From a checkpoint of a small contrastive image-text model.
Model: 13.3M parameters, 64-pixel images, encoder arch vit, encoder norm layernorm, encoder activation gelu, encoder patch size [8, 8], encoder layers 8, text encoder activation gelu.
Training: 9200 steps, batches of 256.
Data: trained on photos of plants and fungi (iNaturalist), 26.0 epochs.
Rows from block 4 of the text encoder of a small contrastive image-text model, named by matrix and row number. Rows with one number belong to one neuron. Each number is 128 + 32 x the weight over its row's rms, rounded and kept within 0 to 255. All counts start at 0. Numbers have three digits each. After the name is the row's rms in percent of the matrix's.
After each neuron's rows are labels from the 100 texts, of 14848, where the neuron reaches its highest value: "fires on" is the input token at the peak. Only what is clearly more common there than usual is listed. The data: photos of plants and fungi (iNaturalist). In brackets: how many of the 100.
# fc1: MLP up (text_encoder.blocks.4.mlp.fc1.weight, 1280x320), inputs 107-213
# fc2: MLP down (text_encoder.blocks.4.mlp.fc2.weight, 320x1280, transposed), outputs 107-213

fc1.127 103:114178168143116140189141125102150159055084070075148117234062162116134108133111102131098169090111162115114138140107107132179171138112098087138150165148121109155128107055139111130088107136166149122180158113115185129108097148205133098243073133122120152140148104106113104086154151175111132147142127123022111099143172091146132
fc2.127 108:112106139126130132097094106151161109180172146147183140096134140150118154162138133142159044143128134109087140143160139111094127098146134123118123068122083139125121132164123145110174184183100082162078148137172104061154108096124130172067185121062136156070145173086166168163108082139113181099106098194173132161099109103096159
fires on: "cactaceae" (31); "cholla" (30); "wheeleri" (24); "(" (15)

fc1.349 107:165219140090107149158126143138118155041064156092099126141064149123169086061128117152142164079158132106156135138098122131154099143118116120145169178129143082148143076131133132114067096106109216137165162148153141123130172100140152075171132101207106130179128113131105132155150115147146055141107146051042096112113123096152118
fc2.349 099:103122149109105139152117126139213117116120081175109089158129179154149148119169141244097134130127163146088124128178107108137123140165118116170149114130139053134125100112139202117153123116097145129116130135085093105153093121133129171139135142140086088156143122000165178115088075134117158130203118110104122194137145129043170
fires on: "<end>" (100)

fc1.501 107:115200176105151110157123116086108172131098137135112104145098060118116131151112103151112101157153129128054107120124204115124154130127193130137183119129152098085143046087175108146127119083122158120155137172103164167137121130166127046155091122095107108096120109130153072059142108156100124104163130085072121074132161103137102
fc2.501 108:168194141134143109115135115124174151084121088074136154136125136155109189137173111177123096162110152094110109155164091109113116052107132127121123138111139125131164145187186126102121135149145106157082126145118079086144098120199144140120102132123151077109111134069156073137100019110141184069151131119185111165120111121085137
fires on: "order" (36); "asparagales" (28); "(" (21); "orchidaceae" (8)

fc1.587 087:123172135126175072194187082129102184164124147079098108190090121135094079136090187082170133143111123092149186125149143120167084180169125143125083123139158119095138089133101081146128100122160183108099122125084162168102147151185064093149120145171143165153150097110097106111139082093106134195081163048107072154125167112137071
fc2.587 093:119124056143136106151214169146054151105106160105083108159131113162126074086069152082102161093146143113166124110111113125116123155105112145085125144102159177129104125145126104172071113040143114188144107076142136151136159113145132097130112129110114085170146115213140155067131176106144063167094172126141107094112175122181060
fires on: "magnoliaceae" (37); "obtusifolius" (35); "platanaceae" (28)

fc1.309 102:124118169133146097165149204145086134093073078137114166151103176170085084182131113123101212140168150137178137166177137150141141180158146096160103137182176135130112135130180121086075116093149135142160165107125133122158098073194140135111154082168153141132165128131154145106179079092138134096133087116114117097072095108171128
fc2.309 098:156134095146086142092122071129137131164130154130065118113128122129124144102109109136116137196158133127094092121140134100137159114138121143126122161088167126110177145135154123154122146144126123113211145165161102141081146113090125156108074148162094105073084162093116079144096091087139116108110134104155124122198126131114116
fires on: "lamiales" (57); "class" (26); "<end>" (17)

fc1.504 108:110141056114178136102093136164117091110078148093088072149096154120098136113091139086123148074169122130094098103173118105125129133112106116133112111159084143174129143149116157159129107101168122138082109144082146180104147162137142146138121145183092137119097123190129135119093190087109175113157169086162106097101064152128122
fc2.504 101:176107147119115174084079045133154109151136143150118162148102108072134063150122157113112153124100116145090145139118098130157139106155130133143122092120083135116132144137125151151121143146132151118116086189106178086120151199119124116117151122164100208153088134099120121174102129098125154174132124128099127165144059183089158
fires on: "<end>" (77); "liliopsida" (23)

fc1.150 106:096150143098173176127152085185078104086139151099134115151118068168176113164100156106093174133105131122201143104171068119168104092128120076128105117173121103121151157220099116177137146121173159160140111102153095132105110162136101146117134116136152085089140144169133049153098116088185175087086188100165110149141099175142086
fc2.150 121:073131158102127092170118115118185149113127101168176121142125172106111188150168109184197116151124096205080155156151158112127145132117170122161153110113159106146112107095147133033173078130116090104139163098122125084122082138118137157108146125127134108110088182065174093178141062115095163138156052158131177118152183121125170
fires on: "spotted" (36); "perfoliatum" (22); "sulphur" (15)

fc1.383 096:123131166097146191141158159108019147122121096134088148173121143190094130122070145070068181123093153153178109149103081064204095071133138134180130186129134152149121092089151105139158093138155125085153120095140102141091109119132135105109173147097105158144131112147067125142137152096172104058089138174133103172151217121198063
fc2.383 085:114165157147111090062065187162153122169149104161198142101118116147124138165158130167117077106145058133111136145067106087091123137118095128189114114146059118129131117122096118126116130132132114126186149081107117047150131146091154184075162142079108088101123146098112096195121099141138140112108130181072111178105066142123158
fires on: "malpighiales" (34); "rosaceae" (29); "asteraceae" (21); "family" (16)

fc1.352 109:127185119041095165117194185164043161157141125178135118153149094119117093098127150126088119118177145125153138096156149133175077149111129152168109108133119161161109137133116145141131117129153126132189062075138145132114148149137182149139140137146095098182101145141066125119098172052143054075059203073114159131155164123162064
fc2.352 122:126120151188134075083077070067164109125139123100154157088122077104123157121152099124180114172085137155091101140159126153085129154171132124106158142127119092115159112097151107107128135167178107119148155167090146174128100198137099114136110113096206123095144130106125040144177100130087188143171084125162153153150088152094145
fires on: "liliopsida" (45); "order" (28); "(" (27)

fc1.135 098:094156131153147098159148124150093169110122126066124158126070132113124124149143103151112170107101120135179095192096109093173087122143107082108150120150167160113126125119126099130064102126134170148107175126141115107106097114186084091155124095084150128121143122169118111057171115128116132109104058082122069124128143121234095
fc2.135 101:127094186109140172085070116117179128181196131142170130090151073036123096151150151144153139139152134070104097109124146135153129184133164099094157113148112134121108135065170102112097204175140128094136114167114170160143178161080144124108085139109121210122101137120043132168160211158097110123163132090145138092140119109093154
fires on: "(" (46); "downy" (28); "violaceae" (26)

fc1.60 090:108126090140156059169169158125133081084100107113137115108090123149134109143091144103136152080187163133150127129121159131081110098094151116108090106109123119092084103127120106128147195102135151185198072104091167124152126126154098141130125121152154135176207102126174154101166142135130092181091160126137150139042117090162098
fc2.60 073:143136114145106128117097149127118140152179133128165145047153155193121190157129128152123083113151129116124134158109152148118170106112138135152104157103144089099139138150131127162144131128136125133157172149159100144088148117110107151088048125134119107026122165123096064167133097080160140097095114177129152169177095103108137
fires on: "lamiales" (48); "fabaceae" (23); "magnoliopsida" (17); "class" (12)

fc1.565 115:135148151083152119133116159110142183100052143086131145149143190121111072087092116163174174055177100130103140106083154122141153192129175089121077141165143171092117151117161107115043095079185185119148130133102124106144130162165155086150125101116133127137121124141107090139141125161139135152139122078092116150140116099147127
fc2.565 116:129117139157131182088046123153184141133105048150171124098145165140102124116114081168139089163120137118104145130116125114156133105120119142165124110117093126129100132133194126086133148167129114143092113113114106037114060176122164146109125135071136123108141140074095095146132148135135172105173142123158115133123100136086200
fires on: "<end>" (56); "evernia" (23); "fabales" (21)

fc1.269 092:127169128139155110137155150115136142081073081084129147187099131181150117141075127159142150142131174135094111161155134111129134160104084146135120140164099097167108090132155066202135104180124150133135145118135159112129139134150125078141066143173158060163158119111133125166175143187111123179096148062092114123085140076115111
fc2.269 084:132172104146110090107165158105079158102084105069086084178125107197116110107100133066110164142136186110102116146089145132113127156134109117060129154129159138141130099115136102155088128072186102159176110088085166158152155176144119093123108128142167046170127108191128065079141165187146106174137141100129134091129148107135038
fires on: "magnoliaceae" (39); "fagaceae" (36); "platanaceae" (25)

fc1.416 099:164087156123098152129122157168154094115108127135131103195142165147101121146117158028099153120125141115125182112099074115102121155095108160062176131112124096125152139092108180135146100123203137090127155088140132156122122138207136082136139094144170138095155150136134122147091138088099106156140096095137079098080147165087135
fc2.416 093:082180126109088098157112098107162136150125227170138178119101088106116157144171055141174108110137069146113150158157146116127128080130119150150148048109036151168103132138060165145163131173121108137090135154150117130147097114098150125120166128070170168087108141140163096153078089116136162086117103183150175103137104127108132
fires on: "soapwort" (32); "<end>" (25); "dutchman's" (22); "aethiopica" (18)

fc1.133 105:077072114108118164131104122107111124140138157117088116119158190107105128093056137123155141138141174155090149142100167124194098141131136120120085065097137074113081136117179140166142168109145156177141163159143128139079107135105041082125118150141133109130160154166095091126108189156168128095118122077120102096183134156152114
fc2.133 108:136094137174139087042080106135160138167172110159107111110142084150127118171161168115067172093114096159124117132189095117130138129170114094112111135133134127115120124153150149095132182141131139118135046109106112140161188197102131156126167117088120109132160112093094099183140090095130182118156146139154155157095076114062170
fires on: "<end>" (27); ")" (26); "aspleniaceae" (24); "liliopsida" (23)

fc1.548 098:092098137195140169165153138100131112121127099111189177128100084200058068159120130093120102094116166137144112148140109100114152161187137104085162098091111142109123106096121090110144088121161143130080190127061152093197094036119104118102082072166142138103209149189114171102107158150099137157160114097119102095111136126092116
fc2.548 079:091058137171074129137113118126142133135193159225134130099136107114149143143125126137110158142118070135157140147195105123139133124152118140183114147140169107112125122125141158094122130156090121098191190159188077151122098092140075122153056127170117180073126139124110117130145164136113167098092115094187141110113128165096128
fires on: "grahamii" (31); "brassicales" (30); "lamium" (26); "<end>" (13)

fc1.231 090:077177079115088150111131171149146086039102147096145100196135142077112155096084109144139158118131160100139062078152199114116121148107128102064116092112096198114149111115125108142089152085141154104101146141123084138088135127158138122173146089131141086057186086178141183125166143113146080171165145111061094112133152130150111
fc2.231 099:154136073113127122163186151128044118078088150099077102164134151194149086098078157062115166110116182082163131133142131150131100163147106133082121171150198149166132145142142109170090105067171123160133115096117164182130159101170096095156122137158136098139157084181132129079141145132116088152096159118147108101127181103187056
fires on: "fagaceae" (48); "platanaceae" (28); "lecanoromycetes" (24)

fc1.470 097:142114122121129077144184203173112069114136087100097065147117098138081096131140124113089128130129120165174127128226141166139155085149124137103139154148123085116113114174116101127077111141105137162135095130126149132084149092119092136121158067090167114137150105191154128078135121169168119138162150152127122127050119097159127
fc2.470 074:098111112151065140069095176123125123206156133187122130064107153153110217112108123155116116140153120157126109122135123154159153118162139127162098101138190104144125113133160134134118145125132147134179171129195127101082127110132111176111101140153135117073114164131114125110107099119165111087119151084127123112161084152120149
fires on: "lamiales" (85); "<end>" (15)

fc1.736 103:125117120113144144178183126124133101071128155140120116208159156117133119179129121085110148100124098110143120115108114071144024162103163112135116162136127136145164101101156167096194096143131100153118120077150096127066181189143130112155117090152124053186094087191089157120097206104145085140070154155147099112139194151201124
fc2.736 088:156154142142073103065109173132163124184154178135118161088137092106132099144156151142123110075113127092102122129096097130105142125165134132207137086128050106087118162111087152146131141089096152109166098161133111129196165138087140158086162125150118204132126131105107133158075115158135121168147077174067100161098070163097155
fires on: ")" (50); "magnoliopsida" (32); "order" (18)

fc1.286 104:188174159091146134125111122097145157112155147095100093142133103083099134152074088136153124118125153086135107063155154070152129137155185123099193136099128123144089094104197129172126158142170171110176094125105131118148112150138136056127078185145147152119113118183092058128100201139096127170098136102120154090115100130139087
fc2.286 111:077104174124194151157092127154114135119096078174181141129121171136160180145172060156136121147056117168165121111100092142181142104114118133167130128136120158143104158153115076080175109127084116098101171128144082133132055096117105165187168111104126081121154156153111155153174096096132097078127131100118100105124181138121160
fires on: "liliopsida" (39); "<end>" (36); "caryophyllales" (25)

fc1.275 102:170144116153190110062084092173130092122134126063102149131096128120115123154067117110120176105109113146108140151120117114120137118133128146014151181105075192143125116140132085203124098130180139126114114156139118104084135175155111106161148089074172148081130158149126048165143138144117160146117154156172115105166122135130107
fc2.275 091:101112126112173153113082109108158160146107098125156107117104154068152136126132088140121120157146110184113128169114122187151133094131132141173121099129129137095153146108154121065145103153095151135127103140108122035095137168130141160103134130165110109094127166093156099206137085160160139144128134109115157129203111156112185
fires on: "poales" (73); "fagales" (27)

fc1.453 103:089142105190072094163121169125117114133047141079119156098094119172164119104119152106138119093116153066116135168148117172111132150154096146117113094169112131117181154166125139185163084057156154183142180120121103176152148126109112134122148143094188139130162110175124180136102141130110133175148143137157105114146112156108100
fc2.453 106:090146137211142142127040088112161112168118099162143125087142070107170089125149171114110110133091136137102128130154088104117142165150086146142142147155039062142152169094113120175136124143177118106153186140124127122138114174124088090152128144134115107115097167083116084164123150119097176153126091140170094177165082149068141
fires on: "liliopsida" (45); "<end>" (45); "elaeagnaceae" (10)

fc1.627 103:102127098109121138133166143134121109122148122126174141112127154093134157131135077109125165117138082099145168089138169147139157088127111093082123121182144136101094128110061155149081177174129143076125067148145168120110194105118154124164125075147125156111123092150156172120104147132127159132113183147085169045152105039111129
fc2.627 133:131105135156159122146090073127145112153136130200153157173140167170104174124153161121158109163081083130072118148115099129094135147137109154134134137108127119128157126136102122093174093173138111152122198135181111092108081067121065110094189145088120172107107211103154153142153082136097122118145065143162098191090159173143144
fires on: ")" (81); "order" (19)

fc1.230 087:138095124133158131158172147164116171110118140116157123189082131147128156147099110120153120170093146082138127133082209149107131154145111110097160217181080177139128104062131068147114130116121151148166154099142153135130186081169186165160025109157148145115132120174113160137106170131082144146150149112069117131144156134163141
fc2.230 103:105158121101132111110172185136059122075093151116086178185111151166155120124108153132113156082128156090174130117141134151177138177111111123093136135122157089120108135116113103148111097059163145133097126081085138201151141122204094087142137123171128118152125062159127100112157135124125074143088160103106108123118165145154087
fires on: "fagaceae" (37); "platanaceae" (28); "lecanoromycetes" (23); "salicaceae" (12)

fc1.609 105:105115121167122065083096157176086122105086087136168125112112102172163154153106189062170126058117156105133104154160122131105127148153064114125121057108132119122111155165121124131105114048125116188158081164132113121141117110159114126135127128117122177126196152126114174117126185113122109099144105085144123131104142151118097
fc2.609 105:060130100177126130099081149164163131186143090167205149038126091092149169113183118176118090096134130178114109117163136117143128110130125152184096112118116099120130173131133137080109116114153149124179170155142100144145146138154100128120097136164176143036120131120085064152157105109163135095124130145162126129151072138075142
fires on: "malpighiales" (40); "<end>" (33); "scrophulariaceae" (27)

fc1.65 092:123098137127102138163188181183049107130145124157111153144093133161082134082017123132067147152169103135172121075132129119115098197128064136076097118136140114091100116149085060117139116125099139126141080104160136155139139121126155082175115168154142057127134187155109163167099115082131121146069138117162155093098200126143089
fc2.65 113:139100107085112112180207167096075095108102183148087119179096131173149065108094171105090173062175137113155121131137121136134120169129132136100119138147150136128131139133065133177102102067119137135164137114140137195147204086132088066176153120143087123177131088154151186058133177155124075140092136135090115136106189085176081
fires on: "fagaceae" (39); "sapindaceae" (33); "salicaceae" (28)

fc1.31 099:131148082124102145138162215178154195162129153163142098112116203099101101060112128127088114110122121193122092163119148149126160097116136106091127086123158146181080139190152136109098134095107150201127133085123161109128141146096107134119137163112125143166185094114129133050116086129148093120157098092101146137121124135139121
fc2.31 103:039145145124160142165095147125151124149153117150214155129088080106112142147164127160176060173094061103113122097131141096130139115084136131157158106127052115123109125127103084113155145196120075117090174080125130071124063070128137147097138154115142158100131171123173142162111162174092165143141117129123125120115099181121153
fires on: "lamiales" (31); "<end>" (22); "order" (17)

fc1.12 106:140122131055108109079157153122106127117110135087095122095127136141080127144114082158122134148170168121105170145161173151123136057141198064074085099139138148042113174165148108105108162157117140129171089142057174128127153132132168116138120149168132118166167106131140082126119135170143114187132165150076137158118123077135134
fc2.12 107:199129218126108090151211117130152145099153165110051137151157096071106085154152124129130171172100145156107105111107131104089101100141097132115194174109098143131159124131119134135119197131054126174167083149153063196124114155044156118126104138101108125205090132121090093126109138137139090135153107141118132169154201178113091
fires on: "lamium" (48); "(" (30); "plantago" (22)

fc1.155 097:091124141088121066155171122142107183088139173131095219146156156132108165156114129110147132127093168152183061178091163039133092177092177122110168166083138147128131085152069095121102177141144139138141148075140160130076131134160123121088153139161173122160132113125175141100171123102086056120105135131093124118106166124167126
fc2.155 093:136132144147119110103120108105181096157169180126088131092094078076123083133153165162094107124168084161097098173148087118071135118099113135142110064132063081140105134089086160155093136182110110094085082157114128067170116143149150154109135123098087149148143110060165161096133147062134162117129091193142096141103059162110181
fires on: ")" (34); "polypodiopsida" (29); "aquifoliales" (25); "<end>" (12)

fc1.677 082:194138041142158103128120107117131108113106171130120096182076141142100137116116190144098171119147146130180135114127105124193162145114164131043181091148154154144084136139102049157117126134148165163126183117118140146085152163139116161099142114117121123176161184173114151056086113128060140164069115123080132127135163136119057
fc2.677 096:147160063130116090166184160141052115106089128100086131165155108182131091104092132071111153108150161122163143121125151138140089097157120149088114167123190168155097148129138096134088098087155122172143093114167155161113173104143094093148105115144143133117145088174118098095127130117182086145078170098130118083156189098191057
fires on: "magnoliaceae" (39); "platanaceae" (28); "lecanoromycetes" (18); "fagales" (15)

fc1.341 109:117182086177115096141128086176131123136061147155076084127098106151065062079077137110059146158108114160166130144187122085117102157163090156085114102142116108169167164163125189148128142079159149098145090121100114116147149154140125135176156153120146167145149085184117101102112129127112149149164130107167117149101097180098157
fc2.341 111:168123126122134178086053068135170135177174192130166161118127077068132072140138110100149108120127107092068141160106121116135144107146127124142143079128076140110121126117141113165094162169144125128121123187153188043125136155097131106113138128120116222108119157116129121168123124105107159178154108152120116135131045144097194
fires on: "poales" (43); "fullonum" (37); "fragrant" (20)

fc1.702 106:148173115071108097132116101108125172141077104123175099130136078158141160125126194108128174088118159146118146134134153158153144106075134073126066125115163154097120148133059146160044141118152168110188133099132123103147186139141096141118146098145109126095140119099149163139094168114120104094068170109092172099103152084147103
fc2.702 093:131045147179155157144082074105131154172130125173131115103105179146172148151095132077144111154120187154103152157139136145143091181126123164177117080105091112123159160167118127132229085135099100151101148119120114116070108204099090115112193142098135135172126176125121160160100142119125115133099083157134110192147160169170124
fires on: "liliopsida" (37); "parmeliaceae" (37); "<end>" (24)

fc1.7 094:080151170188155108177124141132078108151064101111163155158144114173146102063093140095164101115074177130202146094184140117175136154184143138153176096140102118121140090095104112171143124075133123130138133087093074145192109114149126129153147134120142122186156095181121150121108157117108106186095131093138091100120149144107109
fc2.7 083:157122130161096127111097121097163129157177114145143107057110137110138152101163119167142060121170170096121106144139107103100110072129139132185139134133205155128129151132121144100095179157132143119161147211205116112125098054086144114131079127132109179057132142095133147086138081153115156098151113140150142125128097101115171
fires on: ")" (30); "amur" (28); "white" (25); "(" (17)

fc1.650 101:129110107095112121108105120123182096082136102133090169185125158197098157127067164131105164077126080107181136164137101140141118184046113136104115187157163085190104086133144181134127066130145176148088137096136130134134078130138168098133099078188127109147166106119131162140140164158117165140179131114091155102055145134115115
fc2.650 093:136114125156105159105084142142183136166172177138146135070140125115135125116092073130145077155136101092152117153133115119114138122135122136184139083139061158168131120165104150173149166160089125108110157147208105092094094112104133131138143118091165166110136147121122180091075184122099157067131102166150133112079080125134192
fires on: "order" (41); "<end>" (40); "primulaceae" (16)

fc1.288 103:075132124180067134107176162110088113105087109114094086106128087145155150169139119139087128098102199126144118119188108166136116089187112086150066102181138119110131155181097118109122135075102163184146135114119133152148121117119115137121146079184154108184184106141147168103083127152134147175124151113119175128098117102105100
fc2.288 108:129132088170175097054091117111120141159182108145156119067139101148097146172133162089088137043138104184125141127099123142142120095122117109117125132136125099097115131129176140121112104133153181155148136102142126100099174196108083111090103135139142112084148122135098058172181119118177147152093125139144142191143063144100130
fires on: "<end>" (59); "magnoliopsida" (21); "red" (20)

fc1.446 085:054152076109125131099141183110108194152167178114143158185118142115112153091107125098103157139187113105155162171136136116123081154091181134112110106065130143170086091144124097113125104106132148179163079087153145103151127114152105089078124169141101133176148165146133149080113177110151082114100147122100123099070117106175131
fc2.446 090:124118135094129153138183137112083110112121150119105086153156164187123114134092149094094197097129184119153167168088137101178141168144166122046120128138125155112113135108104119188120133077122127142130105099116141179127169117130121100161143113119119085212127096172106166055117187162107083135120143112107128092093166079142067
fires on: "lamiales" (41); "class" (30); "erectum" (29)

fc1.462 097:108073113107138148166150138112130117109121059134114131125157092159074135172113128058171148084120132136162151151147090101096164133156164095147124079157135123156107087166090102096133126102157162154112114100130152109132135178124061110113153121123180113151160144121161186120147131105158120118122112137134093121087105101144077
fc2.462 098:128102092160089173067105098128128119203164158140101106055144146147135187131107103140115100175163154116116105104146141117146135130142124129127121134120158122137141128150171134161144154156124132107177158157181097166063141101074101151121061135131118106056112157117073133120103115113143101072099133119154131122182109110128118
fires on: "lamiales" (48); "lamium" (35); "<end>" (17)

fc1.156 103:106116086152145113114139096125124066129093159113140131070099104163158109106136133110159135195123165107116102115132126180114134126123102106114142079136110136106171139095085109200160154088143117145121074099090117189119136138110123162171170094113189117170135091167083191121104134164117149166089150201117102110167131134095078
fc2.156 094:081100161170103124050074068102162117223148161155127129070143055111173112139184125148123042115124118132063108134143129116103163177169129124123115112126094104109131145110081168125124198150152136070174147157115107125154127139028126117126150140086098163072108138105119128123139135139089153124153106154132126165173080148062157
fires on: ")" (32); "asteraceae" (26); "<end>" (20)

fc1.364 088:124162102089085165150155146124054151129124182125087128176168099094112080154100123145132101107141115125149128098174149104203172169120130127100094142143177144123101084131094087106163122082132194126150101133092180143128140110169133149095149142154101151154120205177107171094158138102145108181060163070107099085119101138209101
fc2.364 101:128115089132113124124183159121062115112099146084092120165163115152129069069063157065097146112159163102153104153114135114121128149131136132064141143120146157120140137107102076186068130085119141176171135097130153144129164107123112099117111136140079120175112115161119163068145205142147067186095173105097103101147146115169063
fires on: "fagaceae" (39); "obtusifolius" (35); "platanaceae" (26)

fc1.683 100:088166149134103120119096202144153113078106095156152121121051083122140098102124140129136170099074138117140127117147127126135111166190105101134094152177108140113137099147142141196100069052190169130082129113100152111142076136185095079190110107097137103087119091100129079069141140116110150180115111124079087119150114095126095
fc2.683 090:096101200177107167153063158154184122154165075126207103057134151097134157141132097145158102216095158109128143171112141136094092139131147111164153078140094099122153139119147112086151207150118108141097147145124150060133064149137135145099103110092164155087135160116100080118122161169106155111190111123151118087120097181080206
fires on: "cactaceae" (40); "incana" (35); "elaeagnifolium" (25)

fc1.700 092:139165135106154171166130175177082151112080075154105103154152159198085103183180212072053123108109106047111176145067090062157071095143118101137111097109140112179121180171114131123168162100096103146099124085115138135120125126160095120144128167152099135105127179140113107135106181081203092126109160142126120159115171157194103
fc2.700 085:084142133153135130082060169162139142145125070166185133106116157137114171136150142184130088113118116151116130121102104125092126159105088128167113102145123080106116133098113110074127083133163138121127175103098151047121096156138121181078149102129116104089126151091129095216156083131141137118121098156094116195175083160114178
fires on: "aegopodium" (39); "tussilago" (35); "actaea" (23)

fc1.709 096:122132097096097097141122106102069081125120079095166126086132094133142169129115203117167157149105204147116176124147123121131148132152165086019115119097102122091104086157092112102128167105101168123133105152127168108172143141104122168059113110124110099126200109162093139155116124106103115167117092156153152102086160125157076
fc2.709 094:152112161090151191077148141153132098166206154161080153093131171117132157173105156142115138090145126147149130133129122137198126140097149112117090143152107090129123164133149118142149182179099118103122086122098138146084132133095143184126115128131067130164121116116050149163131168164126116079122111129160110155158105134116143
fires on: "(" (31); ")" (29); "purple" (25); "magnoliopsida" (15)

fc1.487 106:227149143108086103155227153082071118071136114125075096162122145126164113167108130073117142121123157131142183144153109136111146101163150118080187155107127120133163138151159140148126137136122151128142054098111132106126103157176103132148121128139103075175137083095144125134121143129112150185091132142091152159110126151161130
fc2.487 112:129095120148118130087170093130131111161152136158066150103139178120133200135157088176131157176144155202110100158176117144169121164153114119118144121120159083134148116136158107105177136115072111118142147125136067163115093128126078175138117117125132067119127152101102099137152047136162103064149117113163146156191196186087129
fires on: "<end>" (33); "quadriradiata" (27); "lupinus" (23); "solanum" (17)

fc1.410 095:101179145134123134151117144126099165124111102102108101141095097098171097071111154163141104169138150117137150090109167142155118209161116120136104128144134117107063134116153111159133156067161164083125162095137130185156092158146108096122133137097141094080110109206072151129162141132107123141136167124062122115186142079123067
fc2.410 096:137155089119130089144150176108063156115082127134132168175115112188162082116103169084123201069131124082115117154103132130143106177115137132091135153156147160171109103096116080172088072030176123130179144061093147139139159126144113093118174131119118076125122113168135095125153128139127099167096164130109081126122186084171076
fires on: "fagaceae" (39); "viscaceae" (33); "platanaceae" (28)

fc1.368 087:160097117102090168135144157121148183078156146113131091113064102169099100161147132088109131105183142118188159132160137121140171156175130115144120072165103115144126136150090074106107104073164174140099151100089228138166154124125123121145160143100142140209164101168147146087134158119132146182136177134116084117113132132127179
fc2.368 057:124152104166177120142101095123134141133123129107168153068103157210117207158102116104141125136134095122130170144069115139120138103057140126099118195169118104166177147113167117175113082171177141155117158118097105082059142129121110131115088102089141093072099143132133059124144065129161162103147093150189102154122099099129122
fires on: "euonymus" (38); "echioides" (24); "<end>" (21); "vetch" (17)

fc1.674 098:147209177084082124147146199122128138118066147093115200179088148128115148114152074113123155045182163090149132112081109080150114140150115132140126129205157127130139153111127165146089100096136186065166096094090131169135194151130110077155101107181132154118158122108131112091146108127110091116125098134100134116175135116164135
fc2.674 092:103135182103115135164104168129203116096111098191122125161132152162125105127155103233103134115122143113092138107141111092122127168177134122187155122124098080126109101075132179125137118110107141116091155106093084096166085125128130123156146119120089125159139116003163149118106143123097147155206112109076106199115160141067188
fires on: "(" (31); "<end>" (25); "class" (24); "order" (20)

fc1.588 087:142117133113108134133140127152070128101098102152114094134050117102145087086078135095132193094089162061177172129169158134148118161107107096114087164155106151142106165124123139139113091112163157134162096098108186124175137066127113142115210103170193038157108081133110079115131131093143148154128112164070106131148133111112107
fc2.588 093:116141073118113083159196131088087133067100182133073119193135144153120126112061142070164188069114082161155137166121152112137152131109121149073118133116109125148129103139137133158137071069121151213119130081139148149114160126151115100123137111138151136220115115168172115083121125124148091169112116126158125081113152136163076
fires on: "liliopsida" (32); "bryopsida" (25); "pinales" (25); "rosales" (18)

fc1.38 096:123112119135161104151112166137071102053101107155110097136138192205107134115154138082111167109123141127089188156118146107091140078138183092088130187118173103093103090118157149134144124131107132175130104084110158125167169113121088108129149096114126120138184103129121102141151211113133184147154134124120135124102141125133102
fc2.38 098:137098104167060170054103103123122131180171158150093112067138136140150175137112105138102112188165155119138117123166145134151131145141125139134134154121161109140150110151172134161139162147115137111199157152168087179071132126086104151126046124142122109067123145121052127118129143114133101073107135095141140138168113129116119
fires on: "lamiales" (48); "<end>" (31); "magnoliopsida" (17)

fc1.234 097:146121029107119102115068147124136102132070141133133157080122155155133072092089166091116108131157112073133116115139161127094156128020164156134065099103141111067150071204105074148136087059152111104165129076123121100083128108139136100153149153125144125115125098143146122152115133162111144175148179135087118098138149069131120
fc2.234 089:142115156092158167138074160137170125206123105125169125060112130126126099153143150141096079127208137110132124100163119136148107158142143111171113091159130139128116123127114146119114128166148121054124101133103159074136166130097114140170124135089092114071140147101132174158144137107106151097116112196085135141152093055150214
fires on: "virginiana" (35); "bryopsida" (27); "<end>" (15); "murinum" (14)

fc1.71 107:091149082149096103125132115094118103111137159101131113084112066132141156102118148160118174094119147138159132173118095131117161078149049066111109102152058156156124110110126104198111136124141175170181076156094202100121138123137141166093113091150153095142186066152148129068071136125129176194144172093135131091132156113094138
fc2.71 106:098091074147171102063079026110174096215168144138174066072122140113124195103148132109180102105134060201085134159095127119119116146109146119071107109131105116131147137115111119161173120179119144141140148124149131100061137132053128188089182102082127100133136190128137169127150105166094171132151080180201119115146084090106118
fires on: "<end>" (82); ")" (18)

fc1.332 096:107109139155121141153129164118078152128131168104147175122114125157088047137106146064126095093106170108098144138148080152109108110167120109111101088124141135092121109147133182118087167065135125201134126112137163104164060111076110104101125118095109153190168141125141175055156162155146124153111191135132155118096133143065111
fc2.332 086:111132112151104118053092203130129155176166130137165149071145127142123173160131120175114054144169110124139126088150171158128128121092144155179088154121151073135133111130122122084145121158127135106166187113139098108097139146157115157108045128168136120050114124112105078166142131111153142078087131136121167127146054165115143
fires on: "malpighiales" (40); "<end>" (31); "lamiales" (27)

fc1.351 085:075105123147066106107156102147135168128104115093108115149140108066174129126094117102119108125141135078151129140123147109162130120154081098029119148110142147108097106144077075203111100078148094083122114142092102140089108146175076058096164127132165096121109090153158169106161148124090134188119129112060095172171152135155094
fc2.351 093:121156082111126081158201194104053112100095159118077113163123124165126067111110187086092166075129119104155138141126116137120128154086110148098102143118155135109100130115070112167097115059129122148150121066113129158156170121141110098143155143134123097189136074182174128079119188101146095144102165135140089085115184112134065
fires on: "fagaceae" (39); "viscaceae" (33); "platanaceae" (28)